config.yaml
arch: "unet"
train_examples: 155796
crop_scale_min: 0.5
horizontal_flip: true
norm: "groupnorm"
widths: [64, 128, 192, 256]
block: "bottleneck"
attention: false
adamw_lr_other_params: 0.0022
steps: 12400
epochs: 20.4
lr_schedule: "cosine"
warmup_steps: 2480
Rows from block 7, named by matrix and row number. Rows with one number belong to one channel. Each number is 50 + 10 x the weight over its row's rms, rounded and kept within 0 to 99. All counts start at 0. After the name is the row's rms in percent of the matrix's.
# convs1: 3x3 conv (model.mid.1.convs.1.weight, 128x128x3x3), inputs 10-19, a 3x3 kernel for each
# convs2: expand pointwise conv (model.mid.1.convs.2.weight, 256x128x1x1, transposed), outputs 86-171
convs1.41 107:52 62 57 45 50 48 58 55 63 44 44 36 50 43 42 47 51 40 34 49 66 69 63 52 40 57 48 61 54 41 62 47 48 46 62 46 60 54 61 48 38 42 59 47 46 62 55 54 59 44 41 59 51 54 42 47 61 43 51 65 57 61 42 45 54 47 55 50 46 46 61 46 44 51 51 61 34 43 53 44 70 56 52 55 47 54 50 56 62 46
convs2.41 105:38 67 63 59 51 57 58 58 54 57 50 46 47 44 65 40 71 24 48 60 39 62 71 35 48 53 52 49 50 49 45 53 29 63 43 60 51 58 64 50 46 68 46 52 44 32 49 30 49 39 54 43 50 46 54 27 43 65 73 61 55 43 43 48 49 56 60 35 53 60 60 62 45 56 45 37 55 42 53 45 40 51 60 56 59 50
convs1.42 117:38 45 51 60 65 59 31 62 60 61 46 43 57 49 47 67 64 50 58 43 49 51 50 42 57 50 54 48 51 57 55 42 37 50 44 43 47 55 53 56 68 42 43 47 43 74 45 56 54 44 45 67 77 45 54 52 40 49 50 66 39 44 41 37 47 41 47 34 56 53 43 47 50 62 45 53 26 46 63 54 53 57 47 52 46 52 52 57 38 49
convs2.42 131:65 55 45 42 47 56 35 59 58 75 57 57 47 62 59 57 59 43 58 32 46 40 44 61 80 44 44 47 55 60 52 40 54 42 52 61 54 61 55 55 42 40 57 46 45 48 54 55 53 49 44 55 75 61 46 40 37 45 58 45 54 53 36 60 42 39 54 49 59 44 56 43 43 64 53 49 60 47 47 56 70 43 57 37 50 50
convs1.43 111:52 52 46 63 57 45 50 59 46 46 41 52 44 35 49 47 49 63 34 38 77 60 36 50 64 58 54 38 58 43 53 65 55 50 62 54 34 51 54 55 49 39 60 62 51 40 52 42 53 48 57 46 72 64 43 55 44 42 41 47 55 43 55 40 58 60 61 46 47 53 46 64 41 49 52 47 59 48 48 74 68 46 48 61 49 47 49 59 59 53
convs2.43 134:43 30 57 58 50 52 50 69 64 45 49 51 49 73 60 43 45 48 40 54 60 58 45 45 44 41 45 43 49 55 42 50 64 44 39 40 54 56 51 50 55 32 49 63 61 52 40 41 62 66 38 44 41 43 45 60 49 55 52 40 29 53 68 50 53 40 56 40 62 40 63 58 50 61 58 52 45 49 44 45 29 46 78 46 41 69
convs1.44 105:43 72 52 57 31 42 63 56 70 45 56 54 54 59 49 39 40 47 50 51 53 56 54 60 54 70 53 73 44 59 45 45 60 58 50 50 64 58 61 44 58 65 47 65 60 39 56 47 57 55 42 50 57 40 50 62 59 49 45 52 58 61 49 57 52 62 44 50 42 55 60 58 59 57 56 66 55 66 60 55 46 47 34 55 46 55 54 54 50 40
convs2.44 101:52 69 61 53 45 51 50 41 33 47 59 37 53 59 44 48 57 48 40 59 53 66 51 63 46 43 58 45 43 51 47 47 46 41 43 52 62 55 69 54 40 47 34 64 52 47 50 36 59 63 48 57 62 52 59 50 51 46 31 60 51 64 71 36 55 36 56 30 43 60 67 69 39 49 45 44 52 43 53 47 64 61 62 54 47 55
convs1.45 092:54 67 57 48 49 43 53 60 79 44 48 49 46 71 58 49 48 36 39 43 59 52 50 55 35 50 63 37 48 62 49 54 40 39 40 62 47 48 67 46 35 40 49 54 46 55 19 33 61 71 43 62 43 50 60 45 44 49 43 38 50 45 78 40 45 56 54 42 56 52 54 57 41 43 37 44 39 56 34 53 50 43 50 48 50 57 55 41 46 50
convs2.45 075:50 63 49 49 39 44 58 44 62 48 47 44 46 54 52 55 52 45 28 54 57 64 58 46 37 59 52 47 37 49 52 62 47 46 37 43 34 55 51 54 63 51 71 52 47 53 71 55 46 34 48 66 32 79 61 47 50 42 55 47 67 49 45 47 48 55 43 62 47 60 45 53 49 44 57 56 49 48 50 50 48 43 29 48 36 60
convs1.46 108:60 44 60 54 44 28 63 69 56 46 53 43 51 51 61 47 41 52 47 67 49 38 55 69 41 58 39 53 49 57 62 51 45 39 39 70 49 55 50 47 50 61 25 44 53 51 45 66 38 54 43 42 43 52 56 44 49 47 51 36 57 43 51 46 38 44 55 43 52 48 41 42 45 55 50 42 63 72 49 47 42 54 52 46 41 38 44 55 56 46
convs2.46 111:57 54 54 45 44 29 48 29 53 43 46 55 55 63 58 56 44 57 54 67 36 52 54 45 59 53 52 41 59 37 57 58 50 48 35 57 72 44 38 41 62 51 27 49 41 68 62 67 42 52 38 58 49 48 48 51 54 42 43 44 55 62 54 70 43 44 48 42 37 39 55 44 46 52 45 40 54 40 34 53 57 49 63 45 65 54
convs1.47 115:54 42 46 38 26 50 52 30 43 56 46 53 62 47 65 44 44 64 70 40 61 57 41 68 53 55 56 61 58 56 46 43 50 62 43 61 61 43 42 49 46 40 42 47 50 58 49 62 52 43 57 58 60 81 58 49 43 53 55 45 51 46 51 53 52 39 57 58 50 51 58 48 53 70 43 64 41 32 63 46 61 56 46 58 55 55 64 46 52 55
convs2.47 122:41 69 51 52 60 42 65 69 39 56 44 65 51 52 56 57 51 51 44 58 52 44 54 48 35 61 49 52 47 52 53 61 61 60 46 64 58 54 48 47 48 50 59 41 41 47 51 77 56 57 52 50 41 68 59 52 48 37 40 43 45 46 65 50 60 39 47 59 29 48 53 58 63 51 63 54 50 57 58 42 40 50 31 51 62 41
convs1.48 097:38 34 44 36 34 25 32 48 24 64 65 67 60 56 43 49 41 52 65 45 38 60 49 55 43 34 62 42 54 52 58 50 55 58 67 57 40 47 59 43 44 61 44 49 44 48 63 49 49 38 45 24 48 44 53 54 49 56 55 45 55 41 39 57 53 44 52 41 49 49 43 51 60 60 53 77 68 49 66 59 50 45 46 48 49 49 44 65 49 44
convs2.48 074:49 65 55 51 71 55 30 62 39 54 57 36 56 55 53 53 66 46 50 59 56 39 46 57 44 55 33 35 44 36 46 44 54 41 74 42 39 36 66 63 37 48 46 71 58 53 55 46 49 33 51 40 55 45 57 54 57 54 41 60 40 54 44 36 48 46 64 60 46 39 72 70 75 64 49 55 36 63 49 37 52 52 54 54 58 43
convs1.49 105:44 35 43 66 71 70 40 67 23 44 41 60 43 47 41 41 65 60 63 49 51 50 32 47 60 55 71 42 54 53 55 68 45 43 47 41 46 46 44 66 52 39 50 68 48 56 50 69 54 53 57 60 83 51 59 51 41 64 48 48 39 59 32 49 54 48 56 62 43 48 55 50 64 44 54 56 41 46 59 45 68 47 58 57 53 51 47 49 44 58
convs2.49 120:44 49 37 51 31 40 58 41 51 55 69 63 55 47 59 48 45 38 65 55 43 49 43 71 52 64 30 53 62 59 37 73 63 53 65 56 35 41 27 51 49 55 51 36 46 48 38 62 62 40 38 46 35 61 61 45 48 51 52 51 40 58 44 67 25 53 48 44 62 62 59 40 47 45 53 58 49 57 53 37 56 43 31 66 33 42
convs1.50 105:56 47 42 63 67 53 56 54 53 47 47 46 57 39 40 60 48 55 51 63 57 45 45 48 49 54 68 49 35 51 58 58 46 47 40 53 59 52 46 57 64 60 45 48 35 47 50 51 57 76 64 67 56 84 48 48 46 52 50 47 42 51 52 37 51 44 45 67 63 59 61 47 38 43 49 47 57 53 39 56 68 43 38 51 48 48 41 48 39 58
convs2.50 110:70 54 42 50 44 19 55 42 43 40 47 47 57 44 51 58 62 52 38 48 51 42 39 49 44 52 44 50 51 67 39 63 43 65 43 57 54 36 47 64 65 47 57 62 71 68 37 49 39 52 47 42 61 58 48 47 40 49 25 44 49 56 53 64 52 74 75 50 47 43 59 32 58 42 39 61 43 44 32 38 27 49 55 32 43 61
convs1.51 104:43 57 49 52 52 23 57 56 56 42 60 47 48 52 41 53 47 51 52 41 45 44 61 51 40 73 45 43 56 38 55 58 47 44 52 64 50 63 43 39 51 27 44 36 54 48 74 49 44 58 36 31 45 47 51 56 53 43 50 57 50 60 49 42 61 40 46 48 57 43 46 56 57 63 58 58 65 72 50 31 52 39 43 55 53 40 57 58 47 49
convs2.51 121:54 67 49 37 39 52 56 45 61 47 42 61 30 60 63 51 53 68 51 62 51 56 62 38 57 41 41 54 66 59 56 47 48 52 42 47 71 50 53 33 54 48 42 55 60 66 58 67 73 64 43 76 55 41 57 33 38 49 32 59 45 68 48 43 54 49 45 57 58 52 52 56 65 63 39 49 65 41 41 60 40 43 49 46 59 48
convs1.52 087:35 37 35 32 71 35 63 46 48 51 58 59 43 59 48 45 60 44 44 53 58 55 38 36 59 50 55 51 44 38 67 52 66 55 47 54 40 56 60 48 49 43 51 54 56 44 38 44 50 55 71 37 51 46 58 51 47 57 42 47 49 47 47 45 48 61 43 41 53 49 51 58 58 55 46 51 46 72 53 39 62 53 44 33 47 53 49 48 50 60
convs2.52 079:64 58 60 43 55 32 47 51 31 42 34 70 56 37 55 46 56 45 55 61 55 34 49 43 42 37 29 38 33 71 56 39 47 52 63 53 56 54 48 51 62 51 48 57 40 61 50 59 66 51 42 64 63 64 47 56 47 50 45 59 62 58 44 34 39 56 53 62 59 59 41 49 48 50 73 37 53 34 59 59 35 29 48 55 64 67
convs1.53 092:59 36 43 53 67 27 36 54 24 50 71 55 54 53 39 64 45 51 41 53 67 55 40 36 39 39 57 51 36 43 53 53 42 46 50 53 48 52 43 52 60 44 38 44 55 69 39 54 63 41 58 70 50 51 42 43 50 49 75 40 42 49 51 49 56 46 54 40 47 54 44 45 56 56 52 58 55 52 52 66 67 51 49 53 51 41 43 50 48 62
convs2.53 098:58 43 42 48 52 41 41 61 52 49 59 61 36 57 70 52 62 42 56 43 44 54 44 47 45 35 53 37 54 55 48 43 64 45 69 65 45 56 54 50 39 47 55 51 55 48 55 71 74 34 68 53 42 69 58 36 54 28 37 49 65 50 49 46 25 54 55 67 50 35 53 55 54 47 58 56 39 52 63 50 56 39 42 47 42 41
convs1.54 095:58 43 55 51 56 46 44 35 54 49 49 42 57 48 39 63 54 58 48 52 50 45 38 51 74 56 54 39 55 46 48 47 57 51 45 46 52 59 56 31 67 40 53 38 46 62 35 67 73 35 48 50 61 48 44 50 60 50 58 54 68 44 27 50 38 44 50 44 49 51 34 46 40 33 68 67 32 64 35 71 55 44 56 56 56 49 57 46 40 50
convs2.54 093:48 53 33 59 54 49 57 53 41 55 46 49 50 31 45 46 40 36 52 38 62 50 55 54 59 55 41 58 27 52 48 67 55 35 55 50 53 31 40 37 60 67 37 57 54 37 67 42 40 42 38 56 45 59 56 31 35 38 45 57 40 52 54 39 48 51 68 39 56 60 56 66 83 54 32 59 53 60 51 46 56 48 46 65 61 61
convs1.55 098:40 48 45 38 43 17 44 58 73 59 38 51 43 48 37 64 61 46 54 47 52 39 42 31 69 41 56 43 51 48 41 61 38 50 33 49 51 55 51 41 54 55 60 50 57 69 46 41 39 38 69 46 39 59 57 60 65 44 44 42 50 44 59 57 59 49 52 60 30 51 40 53 54 46 52 74 62 52 47 63 47 51 50 53 58 52 57 43 60 48
convs2.55 101:66 72 48 60 59 55 40 48 62 56 39 46 42 39 47 35 68 42 44 49 61 53 44 50 41 59 45 47 48 73 59 63 45 46 41 62 60 45 41 51 43 51 54 42 41 67 60 70 78 60 60 51 35 50 44 51 52 49 36 50 47 72 72 52 42 70 57 41 60 58 45 66 37 67 21 42 52 52 61 29 58 45 49 45 54 59
convs1.56 108:51 63 38 48 51 38 52 45 37 52 60 65 51 45 50 42 70 67 48 35 64 58 45 59 61 58 48 45 40 47 45 59 43 47 45 47 63 40 42 47 59 47 45 43 38 51 61 49 52 33 66 40 59 68 39 43 53 65 50 40 53 45 34 53 44 44 43 56 43 41 48 60 51 52 65 48 38 51 58 59 73 46 53 46 49 47 48 60 61 51
convs2.56 124:48 42 40 43 59 58 54 61 53 44 65 53 59 53 47 58 57 47 46 43 47 47 51 49 52 57 45 58 47 45 31 71 53 56 55 51 70 45 42 49 55 45 49 46 50 51 52 74 56 49 61 44 26 47 56 48 46 54 32 56 28 60 41 57 50 38 58 64 37 39 57 50 61 52 73 55 61 49 57 52 52 55 40 45 53 67
convs1.57 113:41 39 58 41 50 60 53 28 43 44 49 41 61 44 44 48 53 45 44 53 36 50 55 41 39 46 35 52 74 42 47 31 53 44 59 63 67 70 56 55 71 67 51 73 58 38 32 45 36 45 38 57 38 34 51 54 40 56 56 53 36 53 48 53 51 54 51 60 43 46 54 50 27 48 61 46 54 61 40 39 39 51 62 50 55 38 50 55 58 49
convs2.57 134:49 51 68 40 45 62 72 53 43 50 33 44 33 48 49 47 56 41 45 40 41 69 50 49 47 42 38 48 50 61 44 58 59 46 48 35 65 42 45 45 46 44 54 36 63 68 31 57 55 48 43 31 31 31 49 63 51 45 35 27 57 62 54 68 37 76 60 42 55 53 65 62 48 50 40 56 52 42 47 44 42 37 47 39 46 49
convs1.58 104:40 55 56 40 35 76 44 34 41 49 69 51 43 52 58 46 65 41 50 52 50 46 62 47 71 78 52 50 36 55 39 45 52 60 52 35 50 52 50 51 34 52 58 50 41 49 44 69 53 45 55 35 49 43 50 35 44 34 47 56 49 43 42 44 59 42 46 59 52 58 52 49 41 50 45 46 56 42 66 50 48 55 46 55 55 54 57 45 54 50
convs2.58 095:38 35 59 50 36 41 45 41 33 58 58 51 64 42 78 53 50 33 31 53 52 46 42 40 35 57 54 29 32 48 51 64 50 45 55 70 46 41 44 61 49 46 54 55 59 46 32 43 51 65 66 57 67 42 48 66 56 53 56 55 39 62 44 47 41 60 46 62 58 40 35 45 35 62 51 42 41 50 58 53 43 43 56 45 55 32
convs1.59 114:49 44 40 51 47 55 40 52 29 43 58 62 39 64 52 44 33 49 40 39 35 52 63 52 52 41 67 64 56 63 47 44 52 53 46 40 48 50 54 36 56 38 49 51 36 52 45 52 52 42 61 55 58 39 48 56 39 55 51 58 46 57 59 43 56 55 62 51 49 53 49 59 63 40 49 50 65 56 42 31 57 49 50 55 45 51 48 46 44 57
convs2.59 126:49 21 45 63 30 60 46 57 45 47 52 38 46 43 55 48 32 28 56 53 42 46 56 58 47 38 51 57 49 61 26 47 55 39 55 48 41 57 47 45 54 44 71 57 59 43 40 32 44 47 51 61 54 49 55 66 57 44 33 56 43 41 64 51 38 32 56 41 53 47 35 52 49 62 53 38 52 48 37 35 51 41 77 54 49 44
convs1.60 109:32 53 48 48 52 59 51 58 50 58 58 53 51 45 55 51 69 44 51 55 57 46 60 62 56 56 39 53 54 52 62 61 59 50 58 49 53 44 50 52 51 63 46 52 55 36 57 52 37 47 63 40 40 41 47 52 58 52 56 61 47 37 43 56 53 45 50 68 47 57 52 49 63 68 48 31 62 62 42 57 30 58 57 49 51 50 60 54 50 44
convs2.60 142:61 62 65 34 57 45 53 62 45 50 41 42 47 51 59 64 60 41 41 45 42 55 50 44 64 37 60 59 45 67 45 45 44 55 41 34 65 43 26 56 50 39 52 52 53 62 39 51 55 43 57 41 31 44 61 50 51 47 48 46 38 70 50 61 48 59 48 41 58 35 59 50 53 46 56 65 46 48 51 44 43 51 53 42 45 60
convs1.61 107:42 50 28 39 43 23 62 34 28 41 46 46 47 52 53 71 51 63 46 54 53 64 59 69 52 70 68 37 44 38 60 51 54 34 36 46 38 60 44 56 46 32 34 36 48 73 32 62 52 46 54 32 79 46 51 46 41 50 47 58 49 53 54 54 53 41 54 54 59 38 66 58 48 47 57 60 59 59 61 50 60 34 52 32 37 56 44 57 52 48
convs2.61 120:66 75 56 51 75 56 63 61 37 53 63 36 38 56 57 45 48 44 54 62 38 67 50 38 61 59 40 63 53 51 40 74 71 48 46 52 67 33 56 35 52 46 37 52 50 59 44 53 56 55 59 60 44 57 46 46 48 54 37 51 47 66 47 54 38 48 52 64 56 65 67 70 46 55 63 57 50 40 23 49 69 34 48 48 39 55
convs1.62 107:53 43 57 49 40 49 43 54 46 48 39 53 44 47 46 60 58 57 52 49 78 62 47 38 73 60 62 52 31 33 47 57 33 46 56 46 49 43 49 41 54 43 41 43 59 41 48 83 44 64 54 70 57 74 42 39 34 47 45 60 58 54 44 41 56 51 46 46 37 53 39 46 42 61 54 52 44 65 62 67 84 54 43 47 58 44 45 48 56 59
convs2.62 143:67 28 42 42 50 52 55 52 34 48 48 50 50 58 60 43 65 37 47 45 34 56 59 57 52 69 55 64 59 61 28 55 45 56 48 38 43 53 40 68 61 53 47 49 41 47 48 74 63 58 58 47 33 53 34 67 58 67 41 53 37 51 51 53 46 50 64 72 50 50 57 58 55 49 62 57 48 55 50 45 62 45 42 45 54 52
convs1.63 096:48 47 40 60 39 65 40 49 56 68 56 57 55 54 63 54 56 50 61 54 56 51 63 48 72 50 44 39 47 44 40 57 32 37 53 47 51 45 44 59 45 41 45 54 48 53 74 37 46 58 50 52 48 59 48 51 51 51 48 41 54 57 47 46 53 53 59 68 54 56 50 44 47 53 43 59 50 38 55 55 57 45 55 53 53 55 58 49 61 57
convs2.63 074:53 61 33 35 52 55 44 47 64 49 62 59 46 42 51 55 67 57 44 48 45 58 45 53 44 49 52 84 49 35 43 46 48 51 48 58 56 60 56 71 61 52 50 47 64 31 61 56 57 53 59 50 81 51 65 45 52 44 43 48 65 53 60 34 52 56 27 48 34 58 46 45 65 52 60 59 50 34 67 39 61 54 34 47 44 36
convs1.64 091:57 54 50 39 36 28 40 52 45 42 39 41 44 54 40 45 43 46 34 62 38 60 47 48 46 51 59 50 34 55 54 51 62 60 42 43 66 40 58 44 65 51 61 61 42 47 71 71 42 51 26 60 71 56 37 47 59 44 46 40 40 35 35 54 58 54 46 33 47 56 58 40 25 46 51 43 32 51 47 59 50 56 59 49 50 55 43 55 44 54
convs2.64 077:55 40 50 50 54 42 44 58 38 53 67 60 56 32 43 51 65 58 54 39 54 38 50 62 38 57 60 51 28 30 47 52 38 55 56 50 39 49 51 57 42 50 60 70 53 26 51 49 40 40 55 46 67 36 32 61 51 60 48 36 36 54 42 55 62 38 64 49 37 56 49 40 41 38 43 35 40 31 42 47 45 47 53 50 34 44
convs1.65 091:56 52 57 46 42 62 49 46 28 51 48 53 60 46 56 47 44 57 49 48 34 41 42 49 46 45 55 43 38 53 61 44 52 37 47 43 46 54 52 51 44 55 53 54 50 42 48 22 54 42 55 78 46 47 47 35 62 49 54 39 50 44 48 49 54 37 48 53 53 50 51 47 45 23 41 51 34 52 65 56 46 40 43 52 31 52 48 42 36 66
convs2.65 082:50 53 54 51 68 42 51 35 51 36 48 46 51 45 65 50 62 47 57 45 54 61 56 47 26 45 67 58 44 48 53 47 65 38 44 48 61 47 30 47 60 50 62 51 62 48 60 44 58 61 32 42 50 55 45 63 68 44 43 43 54 62 31 46 62 41 49 36 45 59 56 33 55 34 59 71 54 57 34 50 57 49 40 43 32 47
convs1.66 095:33 55 54 45 50 40 47 31 47 50 45 52 40 58 43 61 48 52 49 48 60 54 48 32 45 54 45 58 35 44 41 32 41 36 53 54 47 49 40 63 48 50 54 44 56 42 54 54 38 48 77 61 51 63 56 47 49 49 48 45 46 45 59 49 50 63 50 55 51 46 41 55 55 36 42 54 33 55 50 56 74 45 48 46 59 62 53 57 51 47
convs2.66 082:47 39 77 66 50 53 64 47 41 52 56 37 67 59 42 50 53 51 57 43 47 57 48 44 39 43 68 52 40 65 38 69 56 39 41 55 67 48 57 65 44 58 42 34 49 58 47 42 59 48 51 57 53 62 48 55 48 64 45 65 43 53 58 49 58 42 58 46 38 51 61 54 56 72 50 52 56 51 54 43 33 53 55 56 42 63
convs1.67 102:36 60 37 38 41 78 40 58 55 40 58 46 40 67 45 59 47 52 66 37 59 66 48 43 65 41 54 50 66 51 49 64 56 57 46 51 40 36 54 49 54 56 50 50 52 63 39 64 58 35 61 47 44 81 48 51 53 54 49 48 49 64 57 39 53 61 62 72 49 51 49 51 56 62 55 40 77 54 27 64 61 55 52 57 47 51 54 47 46 53
convs2.67 116:60 33 63 48 46 58 33 34 50 56 43 50 53 57 54 72 48 59 68 38 49 43 43 59 71 41 48 58 48 49 37 38 47 57 54 41 45 65 52 55 42 51 49 53 59 36 56 32 66 34 53 56 32 35 43 67 62 44 43 56 55 50 48 51 50 68 49 54 49 49 35 47 58 40 40 53 46 47 35 44 48 48 59 30 48 42
convs1.68 121:53 36 66 51 75 60 52 53 62 53 52 46 49 54 55 56 48 55 61 39 59 50 58 44 62 44 58 52 43 57 36 63 46 55 53 55 40 44 58 50 86 60 56 61 57 69 58 58 55 56 50 43 45 50 54 42 55 57 57 65 55 50 53 45 36 46 51 71 63 54 46 52 50 53 58 37 41 47 61 56 63 54 51 59 52 49 30 58 53 52
convs2.68 135:53 44 62 29 48 61 42 68 53 50 60 55 57 69 60 67 64 48 43 41 45 53 53 64 52 40 49 31 53 37 31 55 47 42 35 44 55 40 58 32 38 49 50 72 41 51 57 58 48 52 35 27 67 55 54 64 56 46 54 56 49 55 42 77 33 49 56 48 51 40 76 57 57 73 45 57 64 54 45 60 50 54 58 30 49 47
convs1.69 088:45 58 55 54 31 29 50 31 37 61 52 55 43 29 43 51 27 53 68 54 46 56 59 41 44 47 45 41 48 56 61 43 68 48 38 52 47 57 61 42 58 57 62 56 36 60 49 79 63 60 64 58 61 46 42 48 34 30 36 44 40 28 58 50 52 42 44 55 37 42 59 44 39 27 25 47 70 41 40 59 42 46 58 52 55 50 58 51 62 55
convs2.69 080:58 50 53 55 54 62 52 64 60 50 59 47 54 56 48 80 37 56 50 51 75 44 42 54 51 53 32 43 46 55 67 48 59 42 28 43 45 47 34 54 63 54 57 57 50 56 41 41 39 43 43 50 54 43 53 58 65 49 29 46 45 44 48 56 49 30 29 44 50 55 56 44 48 40 55 47 55 46 48 44 59 42 59 60 67 68
convs1.70 092:54 47 49 40 37 34 47 53 27 41 48 42 47 30 49 44 43 39 51 43 44 51 55 50 44 71 31 63 46 54 50 67 65 50 40 37 40 53 58 55 54 66 42 44 53 66 50 40 56 42 43 52 15 49 44 42 43 52 46 49 40 37 49 53 50 46 53 51 47 59 51 37 38 54 50 36 51 51 42 51 35 45 46 51 56 44 48 42 43 46
convs2.70 073:50 64 61 61 71 64 44 61 49 48 36 71 67 63 62 41 57 49 67 70 57 39 58 47 43 69 59 51 52 65 20 50 60 52 46 44 38 50 55 56 46 53 65 46 58 51 57 53 56 41 34 61 48 25 36 43 55 41 26 65 44 44 43 56 51 53 53 48 42 50 55 58 40 38 51 44 52 39 55 38 38 29 63 43 49 38
convs1.71 093:51 37 40 36 56 39 56 25 47 44 41 42 45 43 46 56 41 41 72 52 57 58 64 51 54 61 45 50 46 56 62 58 55 61 57 52 56 46 38 70 53 54 70 51 45 59 43 41 81 53 68 57 54 62 54 44 42 48 39 62 52 41 40 61 51 54 67 38 61 46 58 52 71 54 64 52 40 55 43 70 46 58 50 53 44 46 46 69 48 53
convs2.71 096:39 70 50 56 46 48 63 41 51 60 62 51 49 39 35 32 48 37 60 55 57 31 55 61 65 43 42 55 50 47 55 41 70 59 60 54 33 42 61 56 67 43 65 36 33 81 41 55 49 44 41 49 64 41 45 47 50 35 53 51 44 42 58 48 48 44 38 52 56 47 52 57 47 46 67 50 58 57 33 47 52 61 65 45 63 47
convs1.72 097:67 54 24 41 56 56 52 60 41 45 56 53 46 57 47 48 61 38 66 49 67 52 49 34 43 58 44 41 61 42 64 53 64 51 57 61 50 61 48 47 53 64 58 39 51 46 74 44 52 50 49 59 59 75 57 45 41 45 62 51 32 45 61 43 46 42 52 52 49 49 59 49 62 64 58 74 32 26 35 67 53 54 54 42 47 59 55 47 62 61
convs2.72 105:61 69 28 52 43 53 55 47 51 54 58 51 55 45 48 40 60 42 51 72 50 51 36 45 41 57 47 72 41 69 59 48 45 34 51 61 49 37 21 46 40 39 45 42 49 40 77 60 50 42 63 61 36 70 50 46 49 55 48 46 56 57 44 55 53 49 49 59 57 52 51 53 46 59 38 68 62 64 63 62 54 57 37 50 59 49
convs1.73 085:59 36 42 52 53 59 41 54 44 38 54 54 57 58 55 52 42 54 47 37 45 49 34 66 59 43 57 54 54 51 50 60 53 48 44 62 45 50 39 36 48 28 50 49 54 43 48 51 47 46 27 62 38 75 58 43 27 69 58 32 47 56 49 51 40 51 53 56 54 57 42 50 38 52 52 71 55 48 35 31 45 49 45 47 44 51 44 47 52 47
convs2.73 078:64 47 40 57 53 53 73 32 37 47 48 53 41 61 51 56 44 60 36 47 56 74 48 44 49 58 59 49 47 54 42 48 66 48 58 39 48 54 57 41 63 54 67 65 43 49 65 64 37 53 57 54 45 69 55 37 51 28 34 39 45 48 65 55 52 51 36 65 50 48 48 63 53 50 59 45 44 45 47 48 54 49 30 41 48 56
convs1.74 079:52 38 47 61 51 56 67 38 31 59 43 58 45 54 53 53 48 54 70 68 53 63 58 50 40 44 57 45 52 53 57 31 49 48 55 52 41 69 45 47 45 46 43 55 60 55 54 46 53 57 51 56 40 56 55 52 55 47 36 52 56 46 43 48 46 53 47 46 52 45 51 62 63 57 45 55 34 32 53 74 57 62 42 44 58 51 69 53 39 51
convs2.74 073:51 54 38 62 38 49 50 38 34 48 41 52 40 24 37 59 45 43 41 44 60 28 51 30 42 56 52 53 29 70 57 49 47 56 49 51 28 43 29 28 55 45 45 39 48 54 38 61 64 62 45 58 49 60 47 51 57 54 52 48 46 68 71 37 44 54 54 47 45 45 42 41 29 56 64 42 37 66 65 62 61 58 51 57 27 57
convs1.75 084:52 57 48 29 36 36 34 39 56 57 44 58 66 63 58 52 75 46 68 64 59 62 59 37 33 45 50 40 36 53 20 40 50 50 62 58 68 36 52 58 39 59 62 55 53 53 54 49 57 37 44 49 53 48 49 47 69 45 56 51 56 39 43 43 37 38 46 47 33 38 49 53 44 53 55 29 58 52 42 54 68 68 58 37 44 51 50 54 49 49
convs2.75 073:65 54 43 49 34 67 37 41 55 71 60 31 64 56 55 55 31 59 40 43 49 59 54 48 43 39 52 38 41 49 63 42 51 41 41 49 50 50 54 42 79 51 58 39 64 36 64 47 39 71 63 38 48 49 61 52 47 40 42 37 37 51 56 48 61 32 38 59 60 34 38 57 52 53 53 48 49 56 66 49 50 67 61 32 43 63
convs1.76 090:56 60 53 45 41 61 49 66 29 47 54 45 60 61 43 34 57 61 54 70 40 42 45 47 47 49 52 46 51 41 50 67 64 45 28 54 48 53 46 44 59 45 45 47 36 36 51 49 37 86 46 36 47 65 51 62 54 51 26 53 35 41 40 49 43 60 46 44 42 52 47 50 59 69 50 45 55 40 72 29 53 45 62 44 49 58 43 50 45 48
convs2.76 094:65 41 46 45 60 47 52 45 33 61 47 58 39 43 51 50 45 40 56 72 56 34 61 58 53 66 55 69 53 51 34 73 60 56 45 48 49 57 54 56 48 46 48 30 64 37 40 59 42 56 60 36 61 42 49 49 47 38 58 60 52 47 60 45 47 58 57 59 45 60 41 53 56 65 43 48 45 66 54 37 57 68 48 41 50 48
convs1.77 113:41 32 50 49 52 68 50 53 47 49 42 48 53 46 48 55 47 59 45 53 64 44 53 66 64 52 64 54 35 42 34 51 32 52 42 36 61 35 41 54 51 44 60 48 45 58 46 79 56 47 39 60 44 82 48 52 46 59 61 53 38 42 40 55 46 39 48 63 45 47 47 54 49 43 60 39 36 32 44 46 68 49 53 53 51 51 47 52 51 47
convs2.77 127:43 54 50 36 37 46 61 60 37 48 52 47 57 45 42 38 52 44 31 54 61 67 43 59 53 48 62 50 60 55 57 53 56 56 55 54 57 70 49 37 50 43 56 37 47 48 29 52 52 63 40 58 26 52 42 59 45 49 50 52 41 55 53 42 44 51 65 58 43 46 53 51 64 52 60 37 52 56 59 47 39 47 69 42 52 45
convs1.78 098:44 64 59 70 65 71 41 41 45 59 47 52 51 54 65 57 59 50 29 55 46 62 44 42 52 57 50 52 61 46 35 59 51 52 55 58 51 41 35 47 32 62 55 64 50 78 60 65 54 34 47 56 63 45 76 53 59 42 50 56 46 47 46 54 52 52 50 59 56 44 39 57 32 54 43 57 53 48 53 59 58 45 61 52 47 45 46 44 38 51
convs2.78 101:61 44 61 69 23 67 68 49 48 60 56 51 57 57 59 69 47 66 45 46 54 56 35 53 66 41 49 53 51 62 37 56 59 52 48 49 55 51 41 58 51 38 61 50 49 29 45 57 36 66 54 63 42 32 33 53 40 57 57 38 37 41 56 43 66 39 44 60 69 57 37 42 43 50 59 47 64 34 38 46 38 49 59 61 34 53
convs1.79 088:57 57 45 54 56 53 35 43 26 50 50 53 52 57 46 45 48 39 59 50 36 52 69 49 51 40 43 53 42 47 50 51 36 45 45 44 57 59 51 49 59 37 47 50 34 46 49 48 56 50 62 42 47 53 61 47 55 55 41 39 55 52 61 68 54 47 52 41 45 32 47 54 51 52 54 61 64 42 46 56 38 56 54 49 53 41 55 63 42 41
convs2.79 085:64 42 37 38 45 37 44 52 52 50 62 38 54 29 58 52 57 50 48 57 67 49 36 44 73 65 32 50 52 66 52 37 55 59 40 63 54 59 52 48 54 46 49 50 54 45 22 35 34 37 46 62 49 35 38 42 47 46 46 57 53 58 69 38 27 49 65 55 56 40 51 56 47 49 54 62 60 50 50 54 47 48 59 60 71 33